{"encoder_norm": "layernorm", "encoder_moe": "top_k", "encoder_layers": 8}
Rows from block 2 of the audio encoder of a small contrastive audio-text model, named by matrix and row number. Rows with one number belong to one neuron. Each number is 500 + 40 x the weight over its row's rms, rounded and kept within 0 to 999. All counts start at 0. Numbers have three digits each.
After each neuron's rows are labels from the 100 clips, of 14976, where the neuron reaches its highest value: "responds to" is what is common among them; "loudest" is the band of the loudest frequency at the time of the peak. Only what is clearly more common there than usual is listed. The data: short read English sentences (LibriTTS-R). In brackets: how many of the 100.
# fc1: first MLP up (encoder.blocks.2.ff1.fc1.weight, 320x160), inputs 0-159
# fc2: first MLP down (encoder.blocks.2.ff1.fc2.weight, 160x320, transposed), outputs 0-159

fc1.226:556586505507545507505542478485517530512465533514458511521464455492487550480465513436485456536588545466475509497487510530549495550485508458397516537494562526468488485419451470505514603483438477532493512488547550492542534514535455513521451509511440565418510429404495449473505457507489492511487480517477519458476544441479509483532439473457468469494477433436465484528463490555515541559578569540441544554524509466488544443520545566501500504490517512525537591569486416468459513485436520
fc2.226:548483490411535527534466548490516485465477495521472545525474536430441562522547482478531459501448521494569548507469485525468488489455469474604547461514509464474479522565563485539527505581542493538516512548502582492506407457493488514513456478455567436467545489525505520475593433522567529474473465566520461552495516487475487539478568480514489535506525611525591498553497446521547502508481521492531487508425465489468502437494484498506471511478496518545584469467459580517515543427540556
responds to: the word "i" (47)
loudest: 1000 to 2000 Hz (34)

fc1.219:531548532507471541453526568484516540534493504511492470486450540498487440488488563436517554498459438536405457443518590490454433579567522512524540532456538448485579461432493463535505494535457464458543508503408540522511582470548524496440508555499481550538463516433464454540449513496512479496585451542477392451508473490485505497544507537536448476496464514484540578505524472489482461480524556451578499508504550447487582455480508496463540447475511505493507523536506528500560481536534502
fc2.219:504533490435534503492511431538592492589556521516471533515525496579461551492528484544438521522505547558497472550458507435437576483498525526490476446545526577534485519408586475592563528454532503484528500472474522452475542499480463504566515499515494539427490523482498544460509505475541547492491449414468518505574561485463519524516512539509512529521485609470546487475444404530489482526433497470482528534493478447513493479521513508550523518533551468481518565537503540460498470543481593
responds to: the word "said" (45)
loudest: 4000 to 8000 Hz (93)

fc1.299:443488479563528495409525498531522485416503578458490427533461491483503585430454450527524475505455493522445536434502494511475443529475507485562418554513527521491492561392482471483503482531550538473514466483510495521554453468528509546526482481502516479598409469462499503491509518497498514549547507478523493534481489528508518492429538488505546433529499490492480457452521432601571467432488448502470542485546533476551560519484499543441550464512519605455474493520575561526509525469532497
fc2.299:528456501547516466449437519497465537528463467466422500494501488483553479485518457464527516519490472525564496500444480550545518494537544512535458566492502559518457431614525474483561520488478537512449523507539566473497528523446546468469457522456513526444563545510483521464505479467406529497491583491454488441501536561496504514499425540426500496434500508466442505529588532426445520461562513473565488474503385487492506531569533552502433484439477489438414519542491482538540492501476508
responds to: the word "and" (46)
loudest: 500 to 1000 Hz (37)

fc1.309:537492461485534458429534501443447510483462495466468499494473491520501451473505488474483430493553484505532470515533467419513518484535464547480509474512464608544447560423513470494552485592578520503510536480524485496522497495463514505554547505508487535440512534531493455476453454473470433457483578445547545482503479526493499530502474524553380514444440471482474504396577515445476467516471518444426527485550540500545424402492498516490500535487526545478443501558517475487523392476529477
fc2.309:503554551428499452494497501522512492507467520512459458596467543476532441527540469524578481506474486507556501479463479449490464503505503441508534475520499425439573427499512465516494560504446461473483465435509564554481496508443408507520486552520520492541524459473464558513541466488508505595474576404543469484476478513459514464466423498520503499470506485532527460424418461538478462419549527464556426470474478504478476544552400484495451450464483494502525454516496436442447497476501455
responds to: the word "do" (25)
loudest: 250 to 500 Hz (53)

fc1.5:549553432518454519513554496475445437472513488481492439456460530468506436577455444450546467430405574433452512536513514451526539529501569504463481495490578501593553478522493453545471462571516478492594483412496490580493495489577449519502502501552476577521508533499484469525553534446570510509516495474480498512483440473535543495495466460550481486471534521464504515542512482504495434607469447490491527512497522481446429510470461481490478446528504492493512474495490516492542512403542526
fc2.5:444450552533478456478496509529496540522518493508446538465551531507492495550517466567429529574518491486515449438477505535504499476469475455492487520574460526436443494491531521561486458558459493534494575504496477504472456543481549558538513504517577491522486481482537564559427509560483530523481408461535523490495566521454540553484494527492494560454451526462577607471446484517476516460535476421518534481507584447513441462453584499439524569494445472516471462430494490498438452531509457
responds to: the word "i" (67)
loudest: 500 to 1000 Hz (45)

fc1.122:488452485437519543490553532476516457493468504480477562542463506505475536524447513533526498506440522434493483531462491489478549541490510587512517480469515501538465499444498516505458541505523456509439575513558434439507427529516492571575532515499470445552507474466591548481448473587553441479486521461481527513441573556458465544502504467447495377490485496559432606492483528466470409542504402535517497487517486473505523522527490559434525467510520514542469506526482448570473480500501477
fc2.122:506492540532482462515456429408496460466604477530497531528458520570511501467517495448521422483429496553493523531453574472525430496472507494464579493497508481493416498609459411549536527525509510531485541523444522528469559501531506494500520551534542462493560535466465470531523494542409465496568521503535494539474467507516470490506413538482560510476511458483509431469520492483533495493502603456530482460436510545457515531507498486570484535413526487497581450465482503438438521483510499
responds to: the word "to" (49)
loudest: 4000 to 8000 Hz (58)

fc1.7:543518526517416536496567463465450560478453503406476542573510468514508460573451498444480529509527492426540406453476466520521460495526486475476391492521501513439464500419443504533483528580497476529491560494530489434542518516518522485561486441508472455453476468542517478529502529454469477512502558529488486554476534536503447544532486459450548418416484439448471526463474529430517510506533479505516438524549510469536505482506599587555480511481471519504489449539475489545516506545547468
fc2.7:515554416499579495432533497455511494456485459509371403477501447477543532491485499545504453499438505490493467524510505521441494510418501540489506556521528488505512504556505489523586507490507460501460450431493463516506466512490450492473462496456516462499484508469528476539539515490554556543487503382445536495461484572459472519484527522426482524579430514455502460530522477438485473468501441442472506557410498543502541490452566449542489475541507492481511427476618553499472482465505489
responds to: the word "and" (57)
loudest: 500 to 1000 Hz (27)

fc1.292:535538518528443476399534448476512518539496510484432547486471503482448493509543461465513500480469474473491491531485484510521460463470498537473454478508474566480484437522529429518446503558566514493507524469547575507400518470510470474467480436445405518454472534550559521489543567538443509478526469458531480423520451566535428505465464572490508467430502508527541530415500470545423530487559524491555563437464483573560434491500484498540474489514519570494453531549449440468529487475534510
fc2.292:529521598498488458483525538435458485494494475464514470474518407462475429537503461422521480489536564495486499534404550470523473537492413558478502486512527536487401519404539440445551521456489489467456495498538493427490453537552450500461539532426518524472537472448563550521471487507553522599541440582545463504441494485575497504479484535525447488498467558440533510520519394447542474465455511528478500524520502544492487521501525522530488453494510476483473501466549514526538524458526524
responds to: the word "to" (35)
loudest: 250 to 500 Hz (35)

fc1.126:573490569531496498415516508475469462426455516496436524497493472515499488545528518491540490472507547520536522508532544550531543475499628571467520512507552468541472498535454426518553501576506459437526449526519576491485506473514445471434488506522488562526490527475512479404460462434495572581499531476466504447555500516468532450511469523475474534414486533513549560522450455477511463550490447553508460537518442488475413476533452537462502467473544578469527511548469518573490528479537482
fc2.126:552552535520500467491457546518540534470505443441482569514524494525481508522539549499519512468552529480485400475461474421497421454580486427494450536555383478493532539491502508480566528591476480480538536471528526536434537586490523516457458514460444531598475505521508577503471528561519462491524459482494535536542519476473528555519541548442486504493495542516514498476493483483523518481478550534482483584478468575528449535495463481507528424508467478548485466567573439500537516442552501
responds to: the word "she" (28)
loudest: 250 to 500 Hz (44)

fc1.317:493480427471519479467485421479501482401480541546443508552455545485540479575529504469547490501553482571465471425477488494453452560501503513470474494573452517486548565499530480467465507533523524489556499469522421522444463516494465540453549391471481437542463476442449475548552525516491463454513499496494502451500486533456489506487432424548464425555517519528528541472522465480474527540451404501519516514440537481502539477483401438503463457550443496495446537526521511545539516493470571
fc2.317:519532540601493493478537498497458565467514444469529519470447449532442565432440498500439532565478555416518516483437457522518530507531473518507497452537539518550505503464412519547491490467466458571508490496571551529518524490536497525519562530504476523517535527466522526525489501490496513477513528490560551468521451401468494521518469490504445507421568507477488465480510493501580473448496541509517555564484445638442515511497520509506495515517485559489508538519393481550471398556538504
responds to: the word "to" (40)
loudest: 4000 to 8000 Hz (63)

fc1.151:451526489457491457445537545560528551581501520490454520499475571515531526434442511423463504507521512587494463533484544580475455475515502594486503516528516460506553536417473483512494569517545547568445504459488511540543483577447515558521471486457416451508474486478507528537496470464535523472512506453486512474518479499536488443466505576538456498513439443539510456570536479497473482539536548551463566398608492459527534503450454477512537492479516509516453497466418497545542477489515526
fc2.151:542525524527511450486512498564557557492409511461509489544573561554455540516564507509487490532461461416462494498532518538554514543617455520541550540472591453535500494509546456489486585514490487518541424592514482525567466533470499562531557517496586506489547587480461556478525525506511455520489506474475430534442467500467524525493539487453573489509509480570452526523546536477423521486487512506484516474487484531512565542538543481515475547565502531569530478472483434519477488484533469
responds to: the word "to" (34)
loudest: 4000 to 8000 Hz (32)

fc1.63:471499494442587415456485485502503474534455482477417443493467543464520478476450484534487490574480528492447543529472448499533542519552482440505489464518562521518540476432524482467501564586470545539529483516507472510538499518540532538515476402533514485594530413538492462496488468537441447572515457514522504398463552502469518477505498539440511471423537490472504561468435548508507496531524423497542544547546461548447501514485433524567562462533458510505524509454464487451447483462494550
fc2.63:454502527533502506455428508503507486487515462471495516553578578474468549513517499384438445512542434471457454546479486548522443478491479425503517479495498522508534516468424519486506540501507556542505492447529540478463432550453543506487512442508492515475460470433441541516537509489494486571538472532490519600502416506466518460502491532488484334526499478520507511465507463393487551510520474436477527483531579501470475455470519488436471496472562481543531484488478511493461562534562462
responds to: the word "how" (33)
loudest: 1000 to 2000 Hz (52)

fc1.214:538481483463454453457477508444518489451530520474570469481490528529517459524507497516595497496467509526561535396453445520476460463526491503414591478529539556552462511495521516423484529534534550479507540559495494488513469531523510522499570429483537518493488451414486523448460463579512484495467553503465535447541485480510578485533476511435538412494568494585466595470523551403483465481479462502509551459546560538514489494478535563502437532476483432492485516479523531450478539506488471
fc2.214:410467527545533494512587513511554484512458437483443457536535512495490540471467456501531494485518491482581466467520625583569440500470437478456457504548511471566536445500486489530538526543429486504469488493551531520565499529519549518439574526531409409481478519528517446556556479531541538472603545463554534454465456510503479465470460549470512488495543479510539493491530483471498455534563502443559472495495514495467489534572460544539542503505479514478479493493511483549497524540425450
responds to: voice: female (82)
loudest: 4000 to 8000 Hz (66)

fc1.260:459413439495528425417554518481462516463507480459493469604481546476421507549459430489482530496501506504443543523530540476490539475478474477618516469467466535542468472468552489518469494491504458468449435482530513505413515498445521490446393495569497474538439516459484547472511515471508508504542535473505445504480516557443552554468445540522511449566466527489481466521519481518450486507513454517473491503442499483488471469467479547383511420503524471411481525469528511545453527452453513
fc2.260:489430471492508509530515491509509457534461557497498508480460527455442557473538481505508531503546474538495433487461546543549460516514427471498481516507475470467526496552450435554467478511518470465473463474535573444554522505522503551471500457521528488421485493535436549491465415459496487447466490460540511511407545502603535480502496494494485499465460512473464534424520462507558491497460524407534413429536489523573472603502538468542536508457616525434551443526492527460505500563474543
responds to: the word "she" (25)
loudest: 2000 to 4000 Hz (36)

fc1.2:538473482504512545471478501483478472482468532519527501532481432500468441435462538485513543494453468492506484444432524502513483563379564457541455400428524483471504459543499539439469529581500549555497598511484519528547555454489507482456483485527438473564476476544562459470553517483485475579491469483475434483442452499496459465500403481558550482482540527517526526446480471489542482486491520491437459442531449492482506485493535456465469541560507557439535542466469584542491482552553513
fc2.2:509487393425539522593488511453498533478451498489494538513526504544510492491464503535503487496536509492458478509485487529570537488506550539505540493514470519537425604489499529552561523480539519461516460492509440488538460528524444505480498509575584460443551508429548535586463455510470547461503492498487589503515494418488452550593492473536522530571558444566497485494451510478556491489534417471476553416462563475472502480481493564504480501472543425526511497526531557512462499573467487
responds to: the word "it" (36); the word "is" (31); text has "what" (25)
loudest: 250 to 500 Hz (65)

fc1.312:531522408461566486501545533486594509532502514595487472585492510481536535494479520478505451487507507485526391513483484503528508555472449615510486445513512566493507537491481407461487523541549578454492522461541442565540518566438508444487470543479543530503518507512490533519519491484556434561426554526474548517442487550475533517543559519523487494541513534518497592475481424525470526475413503478492467461544511515499559613501463486468526456464498484514484528463499504477468523524469513
fc2.312:486482523469476436571479552477535447546490477474524510581516497499489443542439531487604477454517491472478468520442474520536538486486452467416496518503498470548503507443521502566479542550472474461499484513494535488559500506495480505479478527491551492437458437484505597534564502515440508503419474449533460518548507462540455448513456541454504481503570501470543533414428480494533427569539502500521505524454474463488489535558489384441494467444482516577514490539497512420444478553448436
responds to: the word "to" (39)
loudest: 4000 to 8000 Hz (57)

fc1.314:520497472523410486465538462486494403475567516485516522506481491504417525556528439461466476414490513438521487525466485473486466509491474548431553557476524487495517487467472483465456512582457494512495406500450493525526504466557480405477516488559489540547441524513502464496579535558526464486496590510448545514518446419488546512543535481479447504422551470505508503467488544459487528492479454584534514502550561463560474480500447530395464470491466476494475452507474454421468502537464456
fc2.314:453473502524534410469534463530515505488476506517504539456525516544448502574474470505536521416516511543473521492494465468486524520546494466570544481461446469553529416486550580473525483486498485480440515472499512518509530525559503498466490499530456531541513525507540501551458438502476424550477479486510513505528520528520481477461443501486466492544539498524478551464557491513503609501560459428488470395496502443611605422513579446491611491452495483569488488520492422459542511507537482
responds to: the word "of" (25)
loudest: 1000 to 2000 Hz (41)

fc1.17:469536519418553482485460444441511432492494448478509567498553484476503512478503444484619495428563537539494476460545464537530488604529551488513505502470495524585509510437486485501576515462488500575511517533487508450623488452402493514495471495486524499494494506522535560513460484591444460544549537474467536571458494550451504507481490534457529459478578488437491496516510495561480498499596475461483487529452537493522451518428479521541485463480559505478484510546516508472450468466472461
fc2.17:505459538581495506463512531548527472498525555460515412505478562498517518480505545561421498527487511437491478468440518450450508456516541557515466477480478501456562557515473423484484541533508465504586497469488504518502446554470496476497440455554450525525468444473473442517476472530456478491512533429502478466507477553455504527486462551443495471516475452502455534471595517431493583398429434487523477528491529500458502550507542465577580527414438469487580455467508543528518502491456496
responds to: the word "i" (60)
loudest: 1000 to 2000 Hz (25)

fc1.213:499510498485508426494566481493424596455473447486523448444502467460511469492473509485490517543440495461502516503479573537463493472590524550425441478409533515449491479450490514488485512458569515541588517464441520473438488550441532510513523543455412480566557481521493459482526472518486532493463508474512526510465530462494468515476484518421519494508528414446544445517563514459501442477478497534562476514528599486410521466496486468484407497524531506478543488502493436495413487520455552
fc2.213:581505452537415556462440469485495480475455495459468506410431486438431537484534499428474532518484513482453506547533442494490481501473427459517498467564513510521506464442464548505428491448504436538486439518512392554521468537476440535492581461471556551568511539425494515517458544474415465501527564548494489498459446477514471551514556450499473524502490501504487589500497526484526543528547500531541479485474547528498494568475535506426448494474537471569520513494465507567533513533539525
responds to: the word "she" (36)
loudest: 2000 to 4000 Hz (74)

fc1.110:469473463547517483507529475567492494451435487497491561520495486517469525504543405530478489495563534483580476517494374527486465469446527477450501520510424438533470617475482498525451509477483532437580460473525557530567502503512547509471492477472544554572490498499503504482505482397515489584493532476525507540488579487489523479505455464551403481522510519444517485535503447475532481520427461563512440484444440520476457528423500500530525514458482560538476506473467466527460450510510423
fc2.110:438458473585500444483486438525513442455472509543518461483484511523564471411452451539571588501581530486520469527529490455411552467448481490539459517485476497606445509442579511536496534505421489504483520560553466506493565515481495497473476415524511540549509428475493436553525518481507480465525519447550477454500452407485429548460487538457502452506501511441495532503478467511566506500506549525483504494468540468491534530474492487529457505452441506514555531418532497528520459541445523
responds to: the word "the" (69)
loudest: 250 to 500 Hz (30)

fc1.285:540438508547467491478502484498414439524505490474440530521478461449460533496463531565528431450518540456462511526523489539463452595492508498482463511478515541539502479537445479521498523475532583471518548486441519482459515463516534503459437466513460460543525480495577457505532515521444474528524574506513488526505449556467539457578441500493610483500484503407521482468510535473558468523503510540551511571522534535508440537552514506510505531416524489548440404539493517421471559528518395
fc2.285:451535484451515486540532472489542565491486570508481529545570494552567455464506493516573484502536449487511449469526525540472527409428524498522455580541509465488510557545478464494549567493522431528551495474529488467580495544559509466620476495476528528457480504455524466496499462554467501455405478467434538490474503473466504494538476472442505487525458547536518563416565570498428508496534461496506503434476512463447454503551463512575512481501527443467545545500459438533473533447521486
responds to: the word "the" (51)
loudest: 250 to 500 Hz (54)

fc1.132:529410454590506399453619535508493550486424456502464550562530556497533505502478522472476496458492441510525542538484514538519467542468548512448464476471543595465523448462553482553513421571537502553515485496526476525576561547498417449453522518518499482461513504576513459528516546454492531401455531501462464515469513463523460559506492427517457543501544504526493538512480501541448472502487493500496449499566559508496488475512459493480441537473513591460457479519531537519469510485499504
fc2.132:474585521484479497557472509502498483514471557509493474488495444509484457446555479532462514578514440496450537475515470503554486537453544514435541478391545450544540524502494529520435521397507484480500480503558515563468472501532507556471498494498565554566515468448471567432525450479475504534495469548558469436544460538500423436488513474554442558561467528530476436498503520489500466506524545434456450465505430503536412513492436481446509458481527437476489520515607517447503481528500526
responds to: the word "she" (69)
loudest: 2000 to 4000 Hz (83)