Weights of a small contrastive audio-text model: encoder width 160.
Rows from block 3 of the text encoder of a small contrastive audio-text model, named by matrix and row number. Rows with one number within an expert belong to one neuron, the router's apart. Each number is 128 + 24 x the weight over its row's rms, rounded and kept within 0 to 255. All counts start at 0. Numbers have three digits each.
After each expert's rows are labels from the 100 texts, of 14976, where the router gives the expert most weight on average: "tokens" is the input token at the peak. Only what is clearly more common there than usual is listed. The data: short read English sentences (LibriTTS-R).
# router: router (text_encoder.blocks.3.mlp.router.weight, 16x128, trained with AdamW), inputs 64-127
# up: expert up (text_encoder.blocks.3.mlp.up, 16x128x128), inputs 64-127
# down: expert down (text_encoder.blocks.3.mlp.down, 16x128x128, transposed), outputs 64-127

# expert 13
router.13:147113135162145111124128112168159112116112172129118138158128104128093096137109111101115127097090139087163156135125136148152136164144145149148113185128147094131162187128096130160143114098158134
up.0:125135105104119158074081123133102136120121162105155118117136139103153097165092169129151117149174116112086146143140156158109129108078132152108180136111198128141141123160110147121042138129159118
down.0:118108138189131145145133130136100141085123136098131111121168142126125143114083159117149145117120068167109120127118143130119107088173114130123122112156078148121113135134129122167166090142153116
up.1:105133102190124114159111179121127101138122110131094142121151110112167090088147145142130148143084152106101138101150155129135163104136119133116119126137138111142150135124088128151112128123144068
down.1:146143103175092132111115113123124122091162122134140102094104075100117128138145094105110165104113081136111112142117162169166182127131132135127125137144137105110153129119066148152135112156112158
up.2:130133107160097101104107099107155140125153149162096130123083131084158132112163114147128149129169160115162122100110118134134135117071093138133143103114161094144070151151139133129119169116107138
down.2:203120127148174107157106128120173129114114158133148131137095130126121162128084153165115124114092101166150162108138120125171140087099119096131108097125158124109125144130155132099120124136106089
up.3:157152114148088116156166127084122143096144077100086134119153080151119117127103110132128096136122144128122117124119164108175102094095102092100153168113138126132169106107118118173135133140177159
down.3:107122106154121132143174081074129113136142121139150151153131126141118107118119125147125161132054116151118110122109086165083159133182107126127089147112102152138112141115146136173110120157125145
up.4:147117135113124138113151151129107163110174101137132152127133089117087140095160130121108132132155116208158171125131154156133147133118143149110081128161126096141100112142171101114126147114149146
down.4:151135126138139097121132143111120147140156128171111138119115119164121143123130164151184082165116135129112120117155137074125138154134152106134125075113102107153138102129131129110132160129132132
tokens: "was"

# expert 6
router.6:116144120064117175096162132119116162123164109114124122107125111139117124172175137122153128192157127124144122155115117153092141094134132093092158131138144169132100136163125110108126080143129122
up.0:108166103094138135132138141120105116096126108108093151157104135119113085144115099149118161131122116131109101090160141152101139109100109120126138133112111133126106091125155135160142145105115092
down.0:141158104156144118103117131117123138132166110133121104114128121134150109124156115135084096167102146110122160126134132125124109135100078140105114073137130106145141137085167151143175111127106115
up.1:108121147152155128134139107113117140151139140124075127104112127163113103138106156143071097092099173119135122154131129145107122118118164131143139143135099158146143145165138129129085116075133167
down.1:151080121103064128166086114135137187147151136109106160134113123081146138166081122105125099150122120095128128133129120108101080141137093127101132076137137114126130155126152109124129108134138161
up.2:096118135145113140112157130114129096137100098149142135097137155123125123130111139111125131100125166140147177128104096125138140119136127165117153152147147094162149138101103127133133124144125105
down.2:097114125113139118179138082104087123160115153174149177158089114148166179124107127146114107085151102130170138100180162093135151165102129107130142100129127092118131140116135153138107138109158134
up.3:172107090121121107122133108125125137122090153133130110135120110134125110106101163133120144131141086118118141132129130126164120120146141161149179183121185101113090075158142123170138135142143136
down.3:147104128122150127162124130155132109121155127146081153119163093151160179122104087108140186142111148108102166127103118127139144147064128121118105074152160127135135157120156115149136116141151149
up.4:126083152128124127108216111122101175126155122129112149116141109147128151080138127150107151094146129120165155157137154132133091156143121135111162126137098125130103108101135147118125166125128124
down.4:097092128153170121146109117137112055161094161146146150143111105144150122116102116154141109096113119137136136176147132138125118157116122167166105145132118145153128120135117148155143096140119104
tokens: "to"

# expert 5
router.5:134145130105132062152091143120135129144111126131142140112148175129137116117099122082162157094112152109106172105094136140126097150136159124146101100136095145145177128108135147122121121107130117
up.0:076127095094101174147129074165104145135152155151128147117162153154110162109146189172159130129135106089117118128147150122107143171139146166147154114147140118085136114113161109115136082128129134
down.0:169149116153083122142128156108147111097139124134136159138113121164123144147093087116137134097117103081117106149095132133126152162138131095178127153137165120152098124186106131135090083150120150
up.1:165117113157130108166153157115125096111131114140127120113115113158135146107129087123148125118078128105140089100136111145150143112117100167103127078151141120114138172122112111146095141159115130
down.1:092166112168176120115122122110168101157116095113141142101098133128137144097139133146161125109162098115138150106127085117116092121118138148094136143135111137102106126137114113149148125135134083
up.2:169111149106133156112163137128111129131102152115152139121139125177164148092107126150094122131106124122096123108099122169103170135165119116096165176100140131129143128125176142116143152127157110
down.2:184141107155113127135158112125100101092125116110126123154123175163092140148151126133161109160110108159145127119145123117151151108125140135135128111126141141071148100143113114098123110118142148
up.3:115106113109156132104089149124164120120120090114122131135139155158148119101138132128140140105099133193146136111105141086089138078122159122125138179155129117100104148160129139111100109091157110
down.3:108120153158166122115093130133135108100136108135098099122123129123139113138106133102127134154125156153112141103117180121118142135114106188134105106126072149122165095080095138152078085144163119
up.4:108127129161136150115131165147122152106132136175108146148165172130145093097136161125111113138085147071167118113118130061130106126142105102143145112122127097149165170110117092137099148133126133
down.4:168120158126174105125159125139153111183147108169136156121097093159139141136140150156100115151186157150120112132152170095129105116125214139112139125138158136134127114152166122127102132129114119
tokens: "to"

# expert 2
router.2:118142125167124096142128122120116118125082139159124120118152138145112130115140146146143133070105160163090133132181144117135105130132124153134135157073131130125127156118108133127138139087097116
up.0:140122128110118125103160126134135130115123124112123111131095113122128086110145151131070140140200100116139146117133118090088145138145073139118158106135124132131096105133112122168131127152186139
down.0:121122119116143113098109103135145149141170158097136168132171153120093107157133104127179165121080089121133116170178125155116137122112129103140096106118135109133165130131179123131109165120098126
up.1:135163119139102129125167136130166118164140109128125105153092146074180163153122118146105117132121139140130130123116152132133147145152139092091149123137082139156100107132097134090145113119110075
down.1:086089172132158137145137146155118117118113132146170146144136155126123116107095181108107114130165150113099122157157115159153124100192119116109106147127131135149122062140110116095159117122092124
up.2:136107132105145102117136087102162130143131153121154156111111157152083132118122119163136122111104098152108105157100120131112114148142161099085137138135140092157113125128122087113102129106117128
down.2:141124099102085143153137160132129116064102125124116098115163117163118149105065116122155107095114155127120165114107168112135143139158141113112099129170117120088119133109102117173118124134143118
up.3:114114132129150151148140154073135111118161160122152110116155112157098151060112097117110131143130081064129120090126133160113118123117117084096111126149108110140141136108147152112093120100129135
down.3:141147117096132157077142138110167099144112147129122173154129167104124166138103148118187122133138117125143158109116108092102124105099162126118108103116110102189111148135090101129107118115083109
up.4:117158156116079151120099123115163164081128128153155127104157151185121138157134141160127161139142124140113114129133149104117149128170046115118108107147119154118155128116164153097144116147099111
down.4:158161122129153133108137142120078131186167095117101054128154141131143116131125095116126153148140125135159131161103130130112046147098112134092101116163123086125125127115168114171180105112140143
tokens: "the"

# expert 15
router.15:140106132113135129181072143162134146127077106126165155154137119133157129104086149128120124074136154126117135101142154086182153135108143124150093107122112123101144089096107195114158113146091145
up.0:150143079097086118099158108092132152087146163121120102109167129160114149102131125096145138151155146123134132104133096118135081132122159141171125164129097151115111179128130068117098100126111108
down.0:106128163185145094132150156104094121099147129094150112098136139161138154099123146136128135148081120166121148125105110151149106095165128137165145158105170119149161159134171128146137131122124139
up.1:107128146136119083118117148167119149150123156067152112124165103094164111152122092146157120112145095142136099128122145138127112125119083094105134109143132141146105100142110132129125112138119123
down.1:147143133138140133134124127161136073127071152138129074128122117136174093140159124147119102107112159148114166126143163146137164119122130169142126108100093146145102160117123147166094100077146134
up.2:135141159123091097106122130134083155083103128152111154123124110116173115123178162166114117072154122147113126111129137160169113159156120148103117106124154137082099145094151192133135150180138101
down.2:142093095093111130144126170140091146145138141155149105171153101156090129164119140142109133152167147099125095096125168075149113102096116145118140119119078095154116139120082108109134121151133109
up.3:134135119124112128125143135152168084132094142135123144111090179146157152114102091111108103119149133115107117093117121119158133099163146130110137145138172178084138076129138130152115123125139125
down.3:135131142133155132144144152145131137095144103119070185162120111116130163178168131132120133083095115130097124145153134110135102120113150139178147122132113124158128154158155101117095196101129083
up.4:091101123111154138094155121133129108127111109161110158097149165119100116092108137123120130101155099097121123160084144160134113161100123096142078177091127130137124138156117151109141156164156159
down.4:133146100121089093129111145124142085125108129098124089090130114132124170106151137111121121142171129149123126103133163134126117137153139111164131114146136100138125137128141103138133122071111129
tokens: "<end>"

# expert 10
router.10:151149088130136143179081116160159113103095162132135124130168118164165157114126093109145132075105132152106165144136147084168159133162094152153110157102145118099170136120106128141099137114114172
up.0:131124121106107120139094127146132119147093119109158111199116128115122163127126152129108137108122137175084133136137141109155180134144091173122077165111136124146189135138138167119106105147118133
down.0:083127139122106122144126089120111115123097136125134133133174145087181122143094099120117119136140116118147135098145118116157114050139091096135166105113164133110077108123116104117150128141115124
up.1:133154116044141112142147122163110095161126131141118185143115121137094145155147091109097119159103125144125145129097145127122129121096115134111117096125129086157111138151121133153121112135112141
down.1:104132123112122124128106144103133128173127100151134109107115149166115070140113109137111148146108121131152143130151127091132118096186123127140134156136177166138127147099131142123142097072119124
up.2:156155116115116128154122115111169141126098101085101163116134180101135109116139113058129144129113157097167133095125081113113098158134143144103176114136126107127115128148152133127154156111112128
down.2:162128096126147098103127113150136106089102143152104117140104116170123109153098101134110150120157122162104096147127157086127125108096148076153127144113114118136112101129168160133108152166142092
up.3:153110159127124131145100169122127130112100151118130129095168139146097134114169075155143123144120134137107138109161112185158115097141132128094111103131103148074137116142136103140117107155130087
down.3:132118125144148168139109114094132136113112131077109130159133160091130166129106137100162143102114084101136103147153125118148153121095124130121068093142105149093104104113139097120109130138102134
up.4:104122189165144141145142142122135140135151110122154119130077118111108094083120141150091138099164122154111115127141108154105117129072090148138157161095098112124133152155111138142131132084097137
down.4:112141141124132164123110142160048146110143132078122159152133133129124108112137128087134104157106094111113131153147161111062108143098148108094142096142124130120102088098146160114124140133142108
tokens: "the"; "a"; "i"

# expert 4
router.4:119112095167115084157130137131171105132126136146178099130139146146153116091124113112157156104127116151088144165096126140128118142120112164163135146123139118153120117140150111185106126134137138
up.0:142104177130101106133136099138142141152086160096132120128126048107172119148093174118120138138135166138135121140125105136105098105148150119125122093145133082141108127147093129132071166131062100
down.0:134121117124110121074089146140160165117112084103112108124123107129145115097114172122140115111178098116164170102119183107159110127091104187110118128153125082108110106116087126137179149126174099
up.1:115125120141083126115101120135119139140102119134128169087142146131130134108100148134163127138145090133155124143048111113150108126129128082122111132132092084194154132128108113145141142101085110
down.1:171106171110118131145126104122089135121143099089166168158161117136127102127110135140124113109138139176137081131183114110135128138096154112131107095159163152104114114119161103140128119146146152
up.2:165171143126094105131149119140116138143146138128134121079129088185130170086141151119171120162185154157117138136100102112116138151160106111144139142112120099109125129145126144149121143168143103
down.2:139096139132141131108169102126122158107140094131110145113145146149134096094160199153104144128135154131109093114109132115090135092134151080136115133133135147103101185104165117126132170124116156
up.3:137145151123099161137115133060145101107145139119169111110095144093112137151149140125108167113126136080126135168117091131112095134139173144125141151105134126166145117127109086117145185101102109
down.3:139111101147120107109110162136137107153125164084154139133131105157124130103162113148120104134081145120074135064114147128141151124129108146139140081116107135149095132133128104159142136131095095
up.4:093144131122122118106121153100121151082110102117148136087137106114137137184114087151113128116147093098096117074184117099144127108094099140139127144089119096117156148127150154136110151158124142
down.4:146101154141116155113130166091143118143169166063070085123117126109095159150134159091152110122116113122108138129089113153144170128141112115130154124143136214146111123164159137114148153123136138
tokens: "i"

# expert 1
router.1:136120105147147059124108113141146094174090144134142116153132158156150126129118162125156168091053146124094143115160098130135125151107155177159116170118153087146128103101144129110158130115121124
up.0:149126186103117117100120134138136154124094145121140122106184111148104139121149109091119157131121139119109130070146122156091119158133153145132080159117094093137180141120119109163142109130098100
down.0:131084108132155111137104126093140135172151125140123124149109097066136120119092158127141099127134150086143109133093065145088116130099172132164137124114090160104134145087124140104121126082152134
up.1:133101159181092090151145058106180132057113108093123162155124139110145118163161130125161096140133138164136088130132096137151142113125109115131150132130094148156097140133126131144116120153165156
down.1:155122152086124102071118101116127140156154101120134132105104115174153129132126144115120121120099113135104132136107132098084175106094107141135102115117117156093154140138135140117122108179130119
up.2:110151120155124151130136134134087144088131135127104147141127111114168103090130128109100119106179116129136108147152126180089093145136137116101106144146171131102129139169095142138118117155161138
down.2:109092141118148134118101146122153184117139118122132153096087130136124132123206148148101130126113178080120146141117128126154145108105101127128107122157114149159139154160136109145136133177097112
up.3:122117172131124113080114124111131123111147126139111099058086113132077135189155156094122126143138114076148081140116165119140148148112111144117139127164147166130106145125115128107166131099127130
down.3:142120131131120137133144127127136095123114139104133206148119130114154156146165114105096149161109134133126119148182128113131157131170109114108089152135111117125102137119162102147104140136117107
up.4:125156103088096114129129142122180153149157129097116108141147144098137119142114094158133147087135142086111085137096102112093149141125117104147106104133091121076116146105122155173121118155091141
down.4:147118161161153114114129133121112136123090080115133132087180141151126136141136126149114107141161086137145119160147125170158152099153116094139122132141098138170131122083155096106151163135178154
tokens: "he"